Weights of a small masked image model.
Model: 48-pixel images, arch convnext, activation gelu, patch size [2, 2], depths [3, 6, 3], widths [64, 128, 256].
Training: soap at rate 0.003, batches of 256.
Data: trained on retinal OCT scans (Kermany 2017), 49215 training examples.
Rows from block 2 of a small masked image model, named by matrix and row number. Rows with one number belong to one neuron. Each number is 200 + 40 x the weight over its row's rms, rounded and kept within 0 to 999. All counts start at 0.
Before each neuron's rows are labels from the 100 images, of 14848, where the neuron reaches its highest value: "responds to" is what is common among them. Only what is clearly more common there than usual is listed. The data: retinal OCT scans (Kermany 2017). In brackets: how many of the 100, against the usual share in percent.
# fc1: MLP up (model.blocks.2.mlp.fc1.weight, 256x64), inputs 0-63
# fc2: MLP down (model.blocks.2.mlp.fc2.weight, 64x256, transposed), outputs 0-63

responds to: finding: diabetic macular edema (36 vs 11.7)
fc1.42,251,224,292,275,182,232,212,257,183,212,229,160,263,312,206,177,219,262,168,185,164,193,210,245,185,200,162,170,259,158,205,285,205,210,185,245,182,206,254,200,193,220,177,174,252,193,221,248,222,231,174,166,231,247,241,153,186,278,191,195,185,257,224,147
fc2.42,253,172,251,164,187,242,230,177,257,193,188,191,166,228,147,209,155,160,237,207,213,155,127,202,184,217,178,238,252,175,230,101,112,204,127,203,218,226,198,154,266,209,148,208,253,197,186,260,180,235,316,145,221,190,207,225,204,206,186,178,205,218,259,183

responds to: finding: choroidal neovascularization (60 vs 29.3); finding: diabetic macular edema (30 vs 11.7)
fc1.179,201,192,214,239,170,186,164,247,198,237,232,222,86,146,197,211,153,156,193,165,206,222,228,284,141,229,302,169,161,208,180,183,206,213,175,222,211,211,187,250,247,111,172,226,237,182,227,150,232,222,244,199,168,148,153,248,268,205,183,120,190,162,203,194
fc2.179,235,142,190,184,217,147,236,147,209,166,226,214,192,233,241,208,195,239,203,130,285,235,167,262,193,158,222,185,155,121,203,201,212,192,182,202,255,194,176,171,232,181,232,164,220,230,171,204,199,132,317,151,179,157,205,144,195,212,188,175,191,134,125,117

responds to: finding: choroidal neovascularization (63 vs 29.3)
fc1.7,179,204,217,226,196,242,178,153,188,202,153,137,257,172,219,143,184,248,216,265,206,263,211,246,147,235,237,162,209,191,151,246,230,176,213,194,216,173,168,244,188,237,197,250,251,240,179,246,256,250,215,254,305,170,167,249,274,183,245,251,218,149,204,261
fc2.7,244,186,236,234,189,187,255,167,140,163,231,255,206,239,262,223,175,213,189,207,220,269,202,217,184,129,257,187,224,265,246,215,150,187,230,260,250,191,147,165,164,171,195,237,220,208,244,152,221,194,71,159,167,169,114,242,207,218,166,182,160,181,215,195

responds to: finding: choroidal neovascularization (59 vs 29.3); finding: diabetic macular edema (38 vs 11.7)
fc1.189,249,162,219,197,237,226,150,182,209,217,192,203,240,179,270,232,219,191,263,231,241,186,198,203,236,218,207,202,139,49,168,157,185,163,174,225,165,206,103,221,211,172,177,172,206,143,219,195,193,225,214,233,213,268,110,209,171,208,189,149,161,142,230,151
fc2.189,196,192,229,145,184,201,152,212,167,218,181,185,177,167,145,206,287,137,171,243,194,183,172,243,207,222,110,241,223,224,166,188,181,195,218,250,241,231,159,179,255,229,214,345,198,217,192,198,121,156,260,174,231,227,189,183,222,182,291,186,232,196,192,226

responds to: finding: choroidal neovascularization (69 vs 29.3); finding: diabetic macular edema (28 vs 11.7)
fc1.135,179,231,255,269,151,240,218,201,188,171,226,187,187,169,166,157,169,211,190,126,172,195,149,202,183,173,223,184,172,84,233,201,152,195,240,213,152,142,135,237,191,215,259,110,166,176,142,192,219,191,232,118,167,147,172,244,254,158,221,221,170,171,164,198
fc2.135,173,88,190,235,148,207,170,213,211,128,219,188,197,219,215,202,173,190,182,250,217,258,164,205,213,149,168,206,204,218,151,205,206,243,173,207,215,190,215,136,283,192,128,191,204,211,189,141,148,144,237,203,263,132,227,193,220,97,157,239,137,237,153,221

responds to: finding: choroidal neovascularization (64 vs 29.3)
fc1.138,236,200,278,242,132,270,204,194,202,226,206,157,203,175,215,205,228,251,167,245,221,283,234,256,205,281,246,213,225,251,248,204,204,139,241,233,202,220,225,139,233,195,298,199,252,171,255,247,235,241,220,213,205,250,138,184,202,214,207,186,257,207,170,148
fc2.138,210,173,188,195,188,157,218,221,205,197,199,156,229,163,223,215,220,242,209,221,203,131,154,233,218,217,128,220,209,256,234,220,169,208,144,182,221,195,175,214,206,184,197,262,163,225,219,190,226,235,4,172,224,111,226,204,224,238,184,142,212,238,214,243

responds to: finding: choroidal neovascularization (60 vs 29.3)
fc1.51,134,146,187,229,190,211,243,229,144,143,175,193,184,58,223,201,172,70,212,141,183,200,155,224,217,254,182,200,161,130,202,201,165,216,166,222,177,179,156,186,202,213,231,179,162,235,253,173,247,206,207,152,189,153,167,232,169,209,196,191,239,153,228,181
fc2.51,164,210,221,147,213,91,193,204,228,215,169,215,226,188,186,154,222,159,200,158,227,189,186,204,190,176,196,207,198,125,240,140,214,173,127,133,203,188,241,211,222,188,224,221,153,152,194,216,132,194,358,136,206,236,182,210,235,148,216,154,232,185,233,174

responds to: finding: choroidal neovascularization (63 vs 29.3)
fc1.172,227,200,287,233,198,203,176,170,157,171,156,121,179,216,173,170,315,206,210,204,153,129,239,206,253,274,158,139,249,246,183,194,165,164,165,231,134,175,169,209,170,159,159,235,199,177,230,169,172,187,203,162,265,233,215,258,195,185,232,180,225,233,252,160
fc2.172,232,216,309,153,262,154,169,221,180,156,144,233,190,209,117,173,166,190,190,198,207,205,171,194,203,198,240,233,152,215,251,156,246,235,143,196,221,240,191,179,199,206,132,178,203,172,157,228,100,186,267,178,227,236,215,210,209,241,220,196,171,85,218,236

responds to: finding: normal (79 vs 51.6)
fc1.126,164,191,211,212,225,143,170,203,157,266,222,204,272,275,293,240,211,204,275,234,201,152,246,237,236,283,237,224,278,173,208,251,221,229,234,162,157,214,236,191,143,214,162,211,165,226,181,200,224,256,240,253,137,180,216,218,173,181,180,156,142,207,187,235
fc2.126,143,243,189,187,202,294,261,187,223,234,177,271,204,212,252,224,200,196,219,181,224,74,227,182,242,222,254,193,238,165,166,255,193,178,154,230,189,188,258,170,162,195,169,165,192,168,243,170,94,192,171,159,191,174,168,144,216,169,219,122,172,190,213,183

responds to: finding: diabetic macular edema (50 vs 11.7)
fc1.72,178,300,194,175,239,222,242,193,270,127,212,168,177,167,213,247,277,222,152,158,162,176,226,201,244,191,209,207,227,204,218,175,177,240,134,300,200,164,136,205,145,225,237,251,243,213,191,225,195,163,175,201,249,247,152,232,219,144,226,290,207,195,221,184
fc2.72,149,235,152,159,269,202,187,200,157,168,146,254,232,163,163,171,233,217,167,167,276,261,188,230,184,153,224,187,162,196,254,141,227,204,199,233,178,162,254,187,218,237,209,192,265,186,248,176,300,158,167,171,150,172,289,170,245,201,198,200,194,121,216,218

responds to: finding: choroidal neovascularization (64 vs 29.3)
fc1.237,222,228,176,212,137,190,202,153,223,117,259,185,156,151,255,151,212,159,206,180,197,172,183,190,172,126,258,175,174,157,126,212,172,217,111,166,189,147,169,219,169,205,221,142,131,114,154,174,141,189,153,196,202,153,170,152,160,159,210,228,193,191,159,187
fc2.237,193,254,226,275,152,168,129,233,245,157,185,209,188,203,178,197,282,271,206,217,164,225,220,167,221,243,176,178,215,224,211,202,267,234,253,256,284,259,242,176,180,248,247,234,167,185,183,243,223,230,225,170,267,148,283,180,151,224,251,206,212,217,240,215

responds to: finding: choroidal neovascularization (69 vs 29.3)
fc1.242,139,175,195,197,153,230,180,237,180,207,266,194,169,173,161,191,251,158,174,235,192,128,188,248,185,265,162,199,179,197,194,258,198,119,265,238,178,196,192,215,185,158,154,118,194,211,136,177,266,222,215,157,103,245,206,242,215,187,241,149,135,185,172,148
fc2.242,150,219,214,212,172,215,225,188,243,149,147,152,67,161,190,173,222,115,190,225,231,144,254,179,212,190,232,161,135,134,174,201,190,191,190,192,213,143,201,164,202,219,176,214,158,168,184,198,168,204,152,126,210,267,128,141,215,158,247,148,217,193,206,236

responds to: finding: choroidal neovascularization (74 vs 29.3)
fc1.86,222,213,274,219,175,212,223,152,195,219,218,235,168,177,184,179,169,136,237,132,171,223,171,236,160,159,223,189,152,148,297,149,170,171,213,128,253,176,222,224,301,219,233,173,261,155,180,196,202,252,263,161,197,201,170,195,241,245,273,221,181,165,214,242
fc2.86,239,200,228,205,199,204,192,192,215,150,265,200,131,208,218,228,131,197,171,246,199,200,192,191,183,192,178,225,253,247,164,164,247,177,313,198,248,293,167,175,272,195,215,177,185,260,102,130,150,148,203,209,174,165,240,203,209,159,158,180,153,189,184,155

responds to: finding: choroidal neovascularization (61 vs 29.3); finding: diabetic macular edema (28 vs 11.7)
fc1.123,142,144,160,257,170,259,132,218,192,211,207,200,231,254,180,176,256,183,157,190,119,143,196,265,149,265,236,211,238,184,236,202,218,163,227,186,217,174,170,244,184,114,177,183,267,234,180,210,302,197,206,228,150,182,223,210,240,191,178,197,168,160,129,181
fc2.123,249,203,157,243,132,189,267,180,199,157,198,227,174,220,181,209,251,185,217,209,236,221,240,208,261,160,189,160,143,167,266,197,150,172,157,163,188,136,245,163,299,173,198,269,187,138,205,246,222,139,134,141,231,227,143,218,190,179,223,150,160,222,233,180

responds to: finding: normal (87 vs 51.6)
fc1.66,215,185,213,139,131,177,190,218,176,183,161,224,174,228,174,181,178,145,241,144,150,270,154,161,227,184,141,151,169,207,160,203,168,172,190,145,143,165,227,162,151,158,177,181,203,142,224,203,285,211,140,122,216,231,173,215,192,130,165,198,111,151,202,162
fc2.66,243,207,164,228,175,218,201,248,197,190,201,237,220,202,176,205,187,214,180,180,180,289,182,217,205,205,214,174,147,264,177,212,217,211,199,206,161,220,212,239,179,202,220,245,248,192,211,199,212,186,0,213,236,167,193,206,182,214,194,206,237,161,205,218