config = dict(
    horizontal_flip=True,
    optimizer='soap',
    lr_schedule='cosine',
)
Rows from block 4 of a small masked image model, named by matrix and row number. Rows with one number belong to one neuron. Each number is 500 + 25 x the weight over its row's rms, rounded and kept within 0 to 999. All counts start at 0. Numbers have three digits each.
After each neuron's rows are labels from the 100 images, of 14848, where the neuron reaches its highest value: "colour at peak" is the nearest of a few named colours to the mean colour under the peak. Only what is clearly more common there than usual is listed. The data: retinal OCT scans (Kermany 2017).
# fc1: MLP up (model.blocks.4.mlp.fc1.weight, 512x128), inputs 0-127
# fc2: MLP down (model.blocks.4.mlp.fc2.weight, 128x512, transposed), outputs 0-127

fc1.72:465499479475498480476458493494526496515558510507513502516486517498501472524520528523532480452595472528509492547530505532477492516501477481499504539485457495509482462513499501525501487511468488464480465460532473485530501517489476531509515473519490515506520565505514527546464482499531523489513502517450491484511507509520511473501525466483490501530547513482459520527509480527526513473493
fc2.72:486491520536497545495507488487529520492551530496497543464545492478484514475503508498530499532519487503513540534488446486466459527471538490470474486491531472474486519502525494511512523505487472508444500472482493520488482413499450511518498477494529497514489529499503487506513495498486522529510446491511498515481534490465484489509531473528498474467503488515531509512481513501421497472540
colour at peak: grey

fc1.108:493468534483453480494515528518511495512523495507493531497529472535497488507485498477476458496506516487505492506481481512476463504498517524511482531493508533515497498532487470511493474493513498500540495479467515512552492505470491509481528421493408461472509512541515491499534480544508505493401498512495519496500494471529488516483473479504510454506495510497509478449466483485475472475482
fc2.108:471508463511513501518514536503521496558499498464486485485506496480497525511496514520472476535508506508487523471520474545495514491456478518473467512503490490521536477550486537523467517499439505495505523503543479509504466501521480513496464519505422532504477478496499471484506498476470501464438532502470481498506489525506506549526495498468445517482466488536495488528538492486532491459460
colour at peak: white

fc1.199:482497520524462493496521530504501460498508483453481509509529487477503513517514526528503471485429487502526446512505447490520487529483494417524516542508453498503516480518467458478463516477495529476515473498478513497498509492533491492496470473487461513496501521518484436509520418480481501484522461481484541460505523500492515487483508477478489487488472511456498507485481478514512498489502
fc2.199:471478483529500499497489523541490478500502477449467491499487492496477509474481502490511479497498509534541528541465497554517490472514497497541474513495495514508497492548501530500495503509500501469497505511512544488505500465557477510518468518497465528457473465456496524506505514488518514486476498506503506492532537531523447522528526479454463513510406499463508527529495484511499456487445
colour at peak: white

fc1.276:534522521528482549491539485496477490500561526471511514499513498515504475490471516486488474508484499521508486537523482495554494520528473477475501491474494533489486528485463505494474491541512483546486493515459530452508525538549472467504461474499520460497526510510489490504503451450522518529537458515501517451503519468533479504506502495510471483519534490490556499489536491478457482468506
fc2.276:512468489495499478485485526539516491477520516461477547509514467511507514452497526525482507485567462525489529492516483499526477482468536474527514485505484515535545510532510518510495494501513535522564503519522519527485465481513500503532497503461500500521490472518466481486473459546495551511539527514473521525530493491553436532522511484455483479506473503485508475505525466503505481475507
colour at peak: white

fc1.379:487514529544487537462542502510498515456501504498499494512518502499521505447495478445512483502508472508521503500534525520528533535471503555529517496508518495503583529490543477496522500459497534492513507511521510474534496495510484537501497518522492481512503512549528519475501502497460524516556473472467520527482553495458498521492501528531471487516495503509481489511532473447488538460503
fc2.379:485520475470474514561474497459473507474510502465497542475471469499480484511479507498532506510480507458484469439485509486490487502525522550492523496503539477520510502498492490485504498529525549524517506503464505492463477506449486490535495475500479530495497506438531491535510504552500507518464513534508521562519505504450481517487533517449484450478467499506487523483524528474505502476512
colour at peak: white

fc1.218:439485520505498542487516527515501539470511528498499506494551465538469524460552499536481479487552554498521554504483489516532538506504512535510523504512508532538478499476487468484473509516508467495492522510476522501510512559483511526490459482496540490476505500524496474458485491490480468496531498435510547495491518540477500480483544524501513478531483493498484474483522501490490479476487
fc2.218:493480486520488466514546503488516540494473475480490485447468485495507449488503493492493490487482493570493483520468449481482475477485542480492507479536511473515467491482520485485495477548460543495517523502478523478477482525479565488547435518514491547526509489490501498494474524490511500491557526498497504518532513519528470516473484520502496467482538453534515484511498475493513492504463
colour at peak: white

fc1.89:441550528504515541517500519505490507450486530485503500451467531492535535494496530497497533490551464542492482488467488481530513495507524473488512482518469477505515496476507477462503473512523501486454483514525535531511472486533463467516526530532493524546516499480514503468483549466439466511521499518550511527497498479467495478542480497492513523519522498481502507517531481489464511502476
fc2.89:474507509526524551560538477547503504491540452495491521486503503509472536545512488535502523574532478500518480522500537464505537536470469515494531510491529494487496457532513502508495509462500503494476487490513514465494477528499515482490481491558474477506524460515508491481519524539509531530497518524512495516456476511481520486446444498487475502514497494451488492508477501508471480509477
colour at peak: grey

fc1.377:482526498450502531498480482536490515511545468526531503504529512469451512537491542538532480463526501468506464496524497482518503533508510468487521503513541498504494476506495490465514547493501543497521490485497452486459504494501448525488529517523501497528510530495527477490479548517478480472518520529509538504497504483512462535530499485497501481526495482473536525548539486555542462463511
fc2.377:442493514525521519516478502482505494432498510523543483482522521472491541500492541525528471515517465491571525503496525497462523536495471452459516468506511465496499485521536522461482464505531468482466481495533520476491515515528462511505484521465468499498533556498510456513504490486473489491477513516480524511516481511477484491479501456506515506459562482500516481500487531474503502499493
colour at peak: grey

fc1.344:515503494474459470472487473477492481447472523519505486493466471508505502462498542486545512476595476474461519493521500471527493504486454479504489513515508529527515502497498481490479528530513487499465447466519484551491511515517481467475510522529509516474498485513511524468459486489502538463486540513468474532507494512482504493521474510517529482537520482540519512500488536528541479475528
fc2.344:449473479523477499502507469521466461533512483513481518456522463509495498510502467527518472511520498511500518532513518521532518511460499468529521531471504479503483490490509467513480519521494488528510515494460525467546450514502476504543453428492489534546486494496514517438544505519475487514475508468464497538524467490445467493475496486491482463467513479476505498470514491506516474513507
colour at peak: grey

fc1.120:482486517494516536501501477485492505478525533486519441510489456534474502465531511500527495490503526501483458538521528497505471481520521498501505531485522473461443545506517480470501504430467553537501492481500514528546468511490495524492495519497497497488535480504527503480465463516515445519518530485488539490485519516514525536524517470492449456523511510488458527499492464499515466509472
fc2.120:485512494533486465528496476470554497491528559515479507463462537477462491493504532474508456493520494530465487506454499529495525519518517534496476506530548463507465536503483508530486471463472530470502472504530523463430507523537501532508468502526531535499489516471503487481491503510463514480496510462514539502468507490515500483520525500540488524470484512541497478502508517516541481525515
colour at peak: white

fc1.291:508533494534460475513501491500505510505497531457537460517439518521485441526501553487522467497517503477494528521485499487512475482523501511514521479526486492484507508451485496514481489477520460483534517513474541526451512489507501516456505447451469510515497548497513541534507459462532514492504503498535503496517517489466489520480482475507534514480547478547494445496485493537507497505480
fc2.291:504514504480495492501512508457546515485507512484484462529465507534493486490491538492513467510529526497554517534517514517527505542520490534464540516502516568508510498497537519504489559504490531518476483499541529525508521538490533509492486523468509469514487484485481487482471428533533503499520509487499451496520500490530488484474466506475507464477436501506478539536514509518481514539467
colour at peak: grey

fc1.233:480494451518534534459483479461535488504540482514514490496467489503473518481495542482535494452504495484534541500521516512478447489500504483495497496476461522503493502488476471453499527435488484436491470516511490470488488499460506490502505501514528511469505484509468500499477509514513519475420493437500502487532511481447538491499504493484499518517477539492497537454488483473497509501469
fc2.233:495533515511466476518545524476518480499500497453497486476535498479511526518472541504481487523529453480533459516472469543475470520549542482517498503545496468499467511455506505501517513561510532500515495504432526510550493510505483511536491505509508484504515507499470475483482514536516489490481484464499526516500513503511496489457492495500419526441461494486490521514493479514509514521497
colour at peak: white

fc1.171:547488540478484501480489485532482503483497524508530494515495502479495453476489527499516505515492489503541497473516475454482509447521484520547496532512528531485506511470486489496435506490522514523483493486482499497491555533458464465495543506521494474565488509501530525531493471507555484510470521492470487519450546492507530497506507454485507487507501523497528443509508501470510494508561
fc2.171:457528450550525487507485479488516492503509538506470480515550476522518463514491503509466463532547512477532486465527482480490464481488500515530527505503488450532490521485512520491521488463481523516469514491501446548536500501484475516505494470526475499441535457514505474506461496541507485483484476505500509503527461507445505540483509534510551467518503513503480479506509500502458511473494
colour at peak: grey

fc1.485:511539454482514505501499492527503495489470499501489506481535473513472515472474480511492490497494487518491509523484473497490508458496509545488454579506493522514534479503521523472519532460497499503464532506507510533495520502479495491502534434489468516522511493498501482466470493459485474529405489462502501497515466477454547501546489544486474493499524495501484476476501508498547540495485
fc2.485:489489537514498568455504528504510505485500472484501516557504463490521475477489489522478488526501481516520513565477504538478528518499496503497490494518503506500482491514497557498539505555509513523518517524475525519493542490521508483499491487518488516502513497479482539508467525509499498484550494507462520509549501539490482534552564524462438504539521488455516501504508509504498502441506
colour at peak: white

fc1.86:459544502486508478485467490562508512505480500484507474530532509477495504500512523485530528472536486505530491524514463497511480495532540497504531504491565526538505510525543488494508491543511476515502483525539475532523428506522474525476491498499523513456545513505503533533502486512533532506510499520523472519514496459547475533544481511531504501498486524481508473495561490517527494481541
fc2.86:510461507547549486518467520489495517539509494512511464482507507501523549443501516521489495468517486499496490486509514503470508519472507511504496509513496484558518474460533521497513432510545529513457525497579472507514531480548427513516495508488534508503535524507492506498502491479444492541508496504499504482469455532522479474499533474526508507517521512487501492471535503491485492491483
colour at peak: white

fc1.458:481483499504523461453502493506467507462496524488486492472514515494485445503510483467492499487522523513530474527481520484513440575557469531517488473479474536528483505512520500475475454438491500479517512491525491494505490491500525492485501481490466506485511500515489488455504506522478496456516486515506523470520476521521504477458520504476490478482498542559541504481515535513532513544555
fc2.458:473520520516517532479458485495545530508482496498481525500447503528513566501514524508463466489488544481511440506480510544499506503537569499501490476502505489492471496521497508433518482494486497498486524532485430464525436524480568499510492473516500478517486496519480466475526492486513469508521511494506506496513500512527514476527525479494512488490540496526486486528505493526505485499461
colour at peak: white

fc1.130:511464519477469520430480483506476505494458538502487528501475502501442519486501487496508527490494488520527487517492506460498537518473457473517509509525492488472489520468506535447454475501476554483496533432477515532487511485510499497508492508518487483513470504515497501470516504549461469480471496537450515480528498496543491502498475475559511500442511499498484497483533485534480484517481
fc2.130:519468512472498551485491502477476478508481510510504481505490494486541533547548475499488460468495516507527439494488483478499555522539515470510532481532541496500516496494501503500514457500496489481482528464494534456512455467507494483510495490508517536518470468480476512501479499482487488499478496536477475526557512531482508529525521545513496473471490497451501466472504432558495484493491
colour at peak: white

fc1.445:474494488510512553468528502468532466485491434504479505492512471462497530525477523502535492555495495506511529499518518480503487457525483536550490541505499524530498487525514473513484469497557455478516471471506524510515530473527511492493503526521478478490512465494496515500497525494497493462527500436482513503501495489496510482514540469446491467464481520499488534498536466507505502428484
fc2.445:475513490503507514499482512526475492483471477503493483497476470509527536589515512484527441473481469504525461537456498485535493537518510512534475505516485457540498484459486527525483490514541531496487485471473497550531502501500510515483478514478530517479528530474501512538469495506497516500495471530551535501526526507475494496521459514482465475476466470489502539495496543485516510455484
colour at peak: white

fc1.29:490530530510548503494461515513531500524475488478510513475545554525545515484502485490482485547516517547510494474463510509511523479549508526503520520527539522479521507528512520503475487549533460516488530501517491545503504455503503505512559474514501556496490489483546553522500514506499497460495488527537482548508525473476454522497500504473482485517525493493511530510509489460469517505521
fc2.29:513487491473515464554491489530516462517463446510509505507497495491469515545497483455527487579475543528505509499507489484502496502487464551532487506489494519485444468536517536554508504476491536511497489519511495457494467491491471503542512540491506491514480501463528494543499530480496518442513487499531500489500500515449509519476517509504514484497504496537486492489522550509529481528467
colour at peak: grey

fc1.237:497450489502508531478509498466476510441509504424516521493519494504498473535541526480503535505499500518518516488466491472533495554498492521496461514509485470501489500507473490508496481496457519496517492464452473481518496544495490462463501462521516496496502477506513464483488497480466446510475463530527499483505502486479489516453449501475507506482528529504505542478501514455435503544480
fc2.237:493486528501536505511522484468503461517487479480521484607489500542533532491493491494470468468516506510551455465511475557518523499525515509484511477521489496521550529488476496493532520472461468497499504512474477523525502513512479515497496512480499523502480471497512523527494492520526492495515524507483545530519486507469553493529514489532500482529488496530485478475556491480504509474441
colour at peak: white

fc1.434:495512499485494504532533454508519510491496507480518498488501525542484501484497492476529462491498537522516506490530495517465471526520499480515484512489462487486525491577549506450524519463549516461535527520479527516510506486522491471481524494471538506504504503489509496455462522486502462497461482492492493482515493507524486496487507465521482470478484507493599522470521536472513507522439
fc2.434:505518513506506505493512478519504511519485520537456483526523491509528527529470491465489537483482470523528491526542520520514462455532527468582522494504509509512482530504511504494535519539497524498523514442519519486499510514481504506506455530523494481513517513575481492520519498528503451496455491485482538484467506476511483501470502510497479469446520477499480532509470462522506446477503
colour at peak: white

fc1.226:446525511489508528553513516494514532490495545448493487493457514511499495512471530461539505467505482510497502526514474493481496499455518478505502488539460415508518455519468513507503517494533498458486495488543520502477536472498470480575514545509521512531494531511487502498458490497464482490478497500496493526504520516523503508536488522513501535507499501508568536516521513468486513501498
fc2.226:512452518503483494519488463511519480488538468446473499555506501517510535506460497538473518537518444521553463503480516533505490468517487515491489511479519474491507472503489501492536540493487520510461520517500523472462522511510508507466486472514455524522505521516487496520498484493530488512473551519538507543504513452519430525480460492514465499497522510479502509522461517507464462478501
colour at peak: grey

fc1.447:486496518505492471478523493464537529528526488548497495487553528496481514465498494526456509534452492499510538509486492529509500455541513541458521534489529499491470476551510536482490497526523457510523530529463486502512472457452493501505511519476516470542513495516504437488530473479507494506503493473512492472505540504432503484505514500491498447534498495495485515523546514513513507515516
fc2.447:512503524504530491522486485477525488465489479476503517505505483493537549523475469501461461497524489513517463529528441498470475492484484488472488507499486488534472489518523491495499448530522457473478463485425483508518489504447490495524464526512509527539501496496526506525490532548526489476526510469498516491497531508478443527514457506516467480463492472514460516483512455515486513539478
colour at peak: white

fc1.436:551530500498484529497533536500497510505505510546458513464485495517488498471501501519454513506521541490530480478540503513520451502524470504498501486509509516441504493515495488505519452510517478443491550523516569503425494470426511526512501489482503494543523496501537481497499512468479546494500510518479549522536505477474491486477487487475491506525508514491507507511472513501537489504492
fc2.436:508494506499514515517503519509518547518446535474491507533490473532490524479500485481481466484441476487509454494447536493479511519543497548468524503510489512483521501471539516482462501503525525504522503544494513511501530504490477542485521535516517535473518514514476480526475532528510501482527490440563513436445532531514471479468505528489517503528501515498477492494494499498478478483481
colour at peak: grey

fc1.254:481507476509511502466521544468492501515513489516519503453541507461504489510519494523495500513545515518475490491491530517478503506476501453511492513505514525453480509517496518471501497466505471448505494474469521554498495482476481496485491503473468459531464483513440431478434486513469519526458483484517484504502509496539503547499478474464495501496509495462487477530477512429470506485478
fc2.254:506462495520518525523528508509545544510450524531532476558455533470519521526509487492506521503438477519505490455531473552499511478509473498441502493520513472489504481507519492482511538497475508495520509536507470513481473515507468534515481465501536496462514488487483452505499503472502509522484504463505510512446494481513524454536499489521496532480528499487532508530515494498444470471499
colour at peak: white

fc1.461:482478550478474521464471508575534501475472501477478475501512440470475488495491512509488489465520525510517469497501471511519483503538532511518462531521531454471480524525500480480510528502503477524468500496469481517493504512490490521501476521527522471449497508553489503521516447525492465523468456458530533489488497454508467529523523507510488540520514479504487490505513456498501460478484
fc2.461:475480499512529535548536522519532498513480531469524520504469537462499515469508511466506515473487478514514509465478506486495520489552467506468482482490508470552517558443487488516516504456524469543498495490517460519517512513518461474491471536493513524486531495500496516432505494515495452491546520492515473491497503501519506499530518516517472514495544495489494538501527486486569497490471
colour at peak: white

fc1.159:495535498459560496498511492494503500472541483485500488488491502531496514509490494494489468484490460504507497498472506484471485483469489480569459535469547515532568494498439504522506501534523490483501443539502525509499511503532514513513524499512520511528494538565512538514541473483459502472485503501510503525521476478471537506520499484498496485537501461535495473542460523485478493494465
fc2.159:475492497501499501528475507493522518489502490481507495525482500475513496567529504521502509508470547500519471495488485516476511489530466498484559488525511481485490493490515541491494513528476500500495491538498522566514494481471500534484462519519452490531534485480500470492528464499499475485497503536502515494486505495461517460509424415509502461479508470504486556514512507491523540436498
colour at peak: white

fc1.174:530506501491470494474514502527479507472500453476504497528546507561491520472496527494543520514494487505526508469506486462519491524459491474523517519489459535529496468548476492490472497495478497510501504503516471470507481501519546516494506502562496458514478451526523487493461483454502493511521484451515516501493517535520520491484535531544485454543464469530463517505552520503518504489535
fc2.174:488518487529524551554495481475475476461459474479452505535472459486537538518506488527527465467527492513513490531499497488462492554501544462478496519520457493546463522468495507497460499530497518483467497513495523516511526515471519543497516469482484500523475498479500519517464478455498521513501504511490541506515516496519468488490471519512475453456496491480484490513475480520487497507440
colour at peak: white

fc1.466:496500504506502498530525460486496493486506481499538493505516488507496508506469520457509478491519480511466538541503453510519507491481495529515466530483512494560515501505502567488522514527475452496503518489466510518491504520527481565543489435520456511497520533502496497495491499467525497525410471506521476497490500498491554493545467528509515477537494497525474506500496533490553487508491
fc2.466:517462520511481503452533512491543484542493499506498523551515483533491536438481521528490513512499511521488492482509481534507494487484512558493519468511517515482498493527471544550497519535470496520493506513492493489494507507501493519519456486486490470509499484473492501522518438502488470504533509539521529507535511503562536510530547484453449486490529509526561500539524488492500534514514
colour at peak: white

fc1.370:528462525508523491462509504513459512466526498486455504468458484524493523508482514492477493473516510518514523510506544486435503513468522517495495506512508503450507506453492452462524519485495479441446475510512433472522496485509527490484496507511491524490488508528482439550497475502529502506499476482459479487519499482498484525507501497504481546513520490453533537497525509460502551478511
fc2.370:480511459484495535558492481510512513476508501438497488523496515506455522480480507520474478489481501493475525448527484490504498501540498519467534520526537486485507458508514493472533539537514474533496484513502503497473491500482467546549493519464471515488499499456469518492488517493514485471486509484520527474488514484440492513463524521469488488513540520473499489481520481483533526452579
colour at peak: grey

fc1.268:547515503478528536486464506565493538482496496544490537577520502453515521461490507473508497481495502479566521480537520495512491468488508490480509464473507518516513537483474513509492539528556506483542520463496501537502516473480485531503528538505491493476521488478515497526478457502517466523481495538543465500522511459500525486487525481477508486516492481515544526519484491499491504511491
fc2.268:497477494541520513458536555494539495493413499503498470474558505522478491479507485493497496511551490488515509487465498507496461502485483506528510462505473459475481501523504506501536500494513574495489504536517435508484504485483514456524475478510525493493480504506480528538487476549520501467527484485526525494503450473527498517526494539494506500504513489509472464511550470516508502480505
colour at peak: grey

fc1.69:508505477552516504464510499511453495493492499451489510524484510532530501484499514523494508459491437514518478518482476482443468520483570526561487486498475496525501495482533484457517495487500506483509505495534489506538503519501485501486481484436510524498491495510440533509539509503508540474480526491461479516532481504502504492551489513492467522533536490505465493477503507450492451483487
fc2.69:456551511491460535557525489485478506496558480446513495495476496542475496523498538505460482509515529487488514451463474495495515481495514502500496540466534485488495480501525513460498478524504517551494528498470534545501518540549518493510480494533496506491496521480450510515510479491487537515493495521533554494488495498476501524544488494510452475482537449509496513476533480510502507501521
colour at peak: white

fc1.402:488517535518529521470495479465493530479477534476510447512499456510489452462512502510462493499460523524499531495516508477517495519511498542518512503483499498492506492526496451505483512508476458518528526515470485538506514555485499519528489500492515468514518482498495486434533504534517527506468498476502535463497459465582521535517499497509470535529534497522480470519519489479481477480455
fc2.402:515545497537470519502501506509470475533508476497471466515454439496521432499518461488508526526483498524509572504494486495490553471505511490520483506508509532516510527476497475521479494505491489485450527479451510505512504529494493475487490523515477520461492476505490515502495523523493485537485536440506558533481506497507504497551512500484469500488521500473497486478505434517550490525499
colour at peak: white

fc1.410:526492473498497498503462492523477517476499479477493511455512462521475503541518494546462490489488510495510518499520458493477501485452464531538510522534521530507573481543519493484509480519520464519515490522514516503495490508495480459485507511578505487483510516492527534495478488504513482543497482547513505477506435532548503536477499484525507514489491464498508459471520553474463498480496
fc2.410:508496483521526517516519487499501514531491511486483485537532522509494460543451495524546509470546558493494503503544485563525507517548455495515503497483495474509501491519560511528504502496515551457508538484459522517493504516493497511520531526518464514483502509506494476461512473509478490494496503487500519560484537515529449494496525506516516539506471558501522549504512509542511476520494
colour at peak: white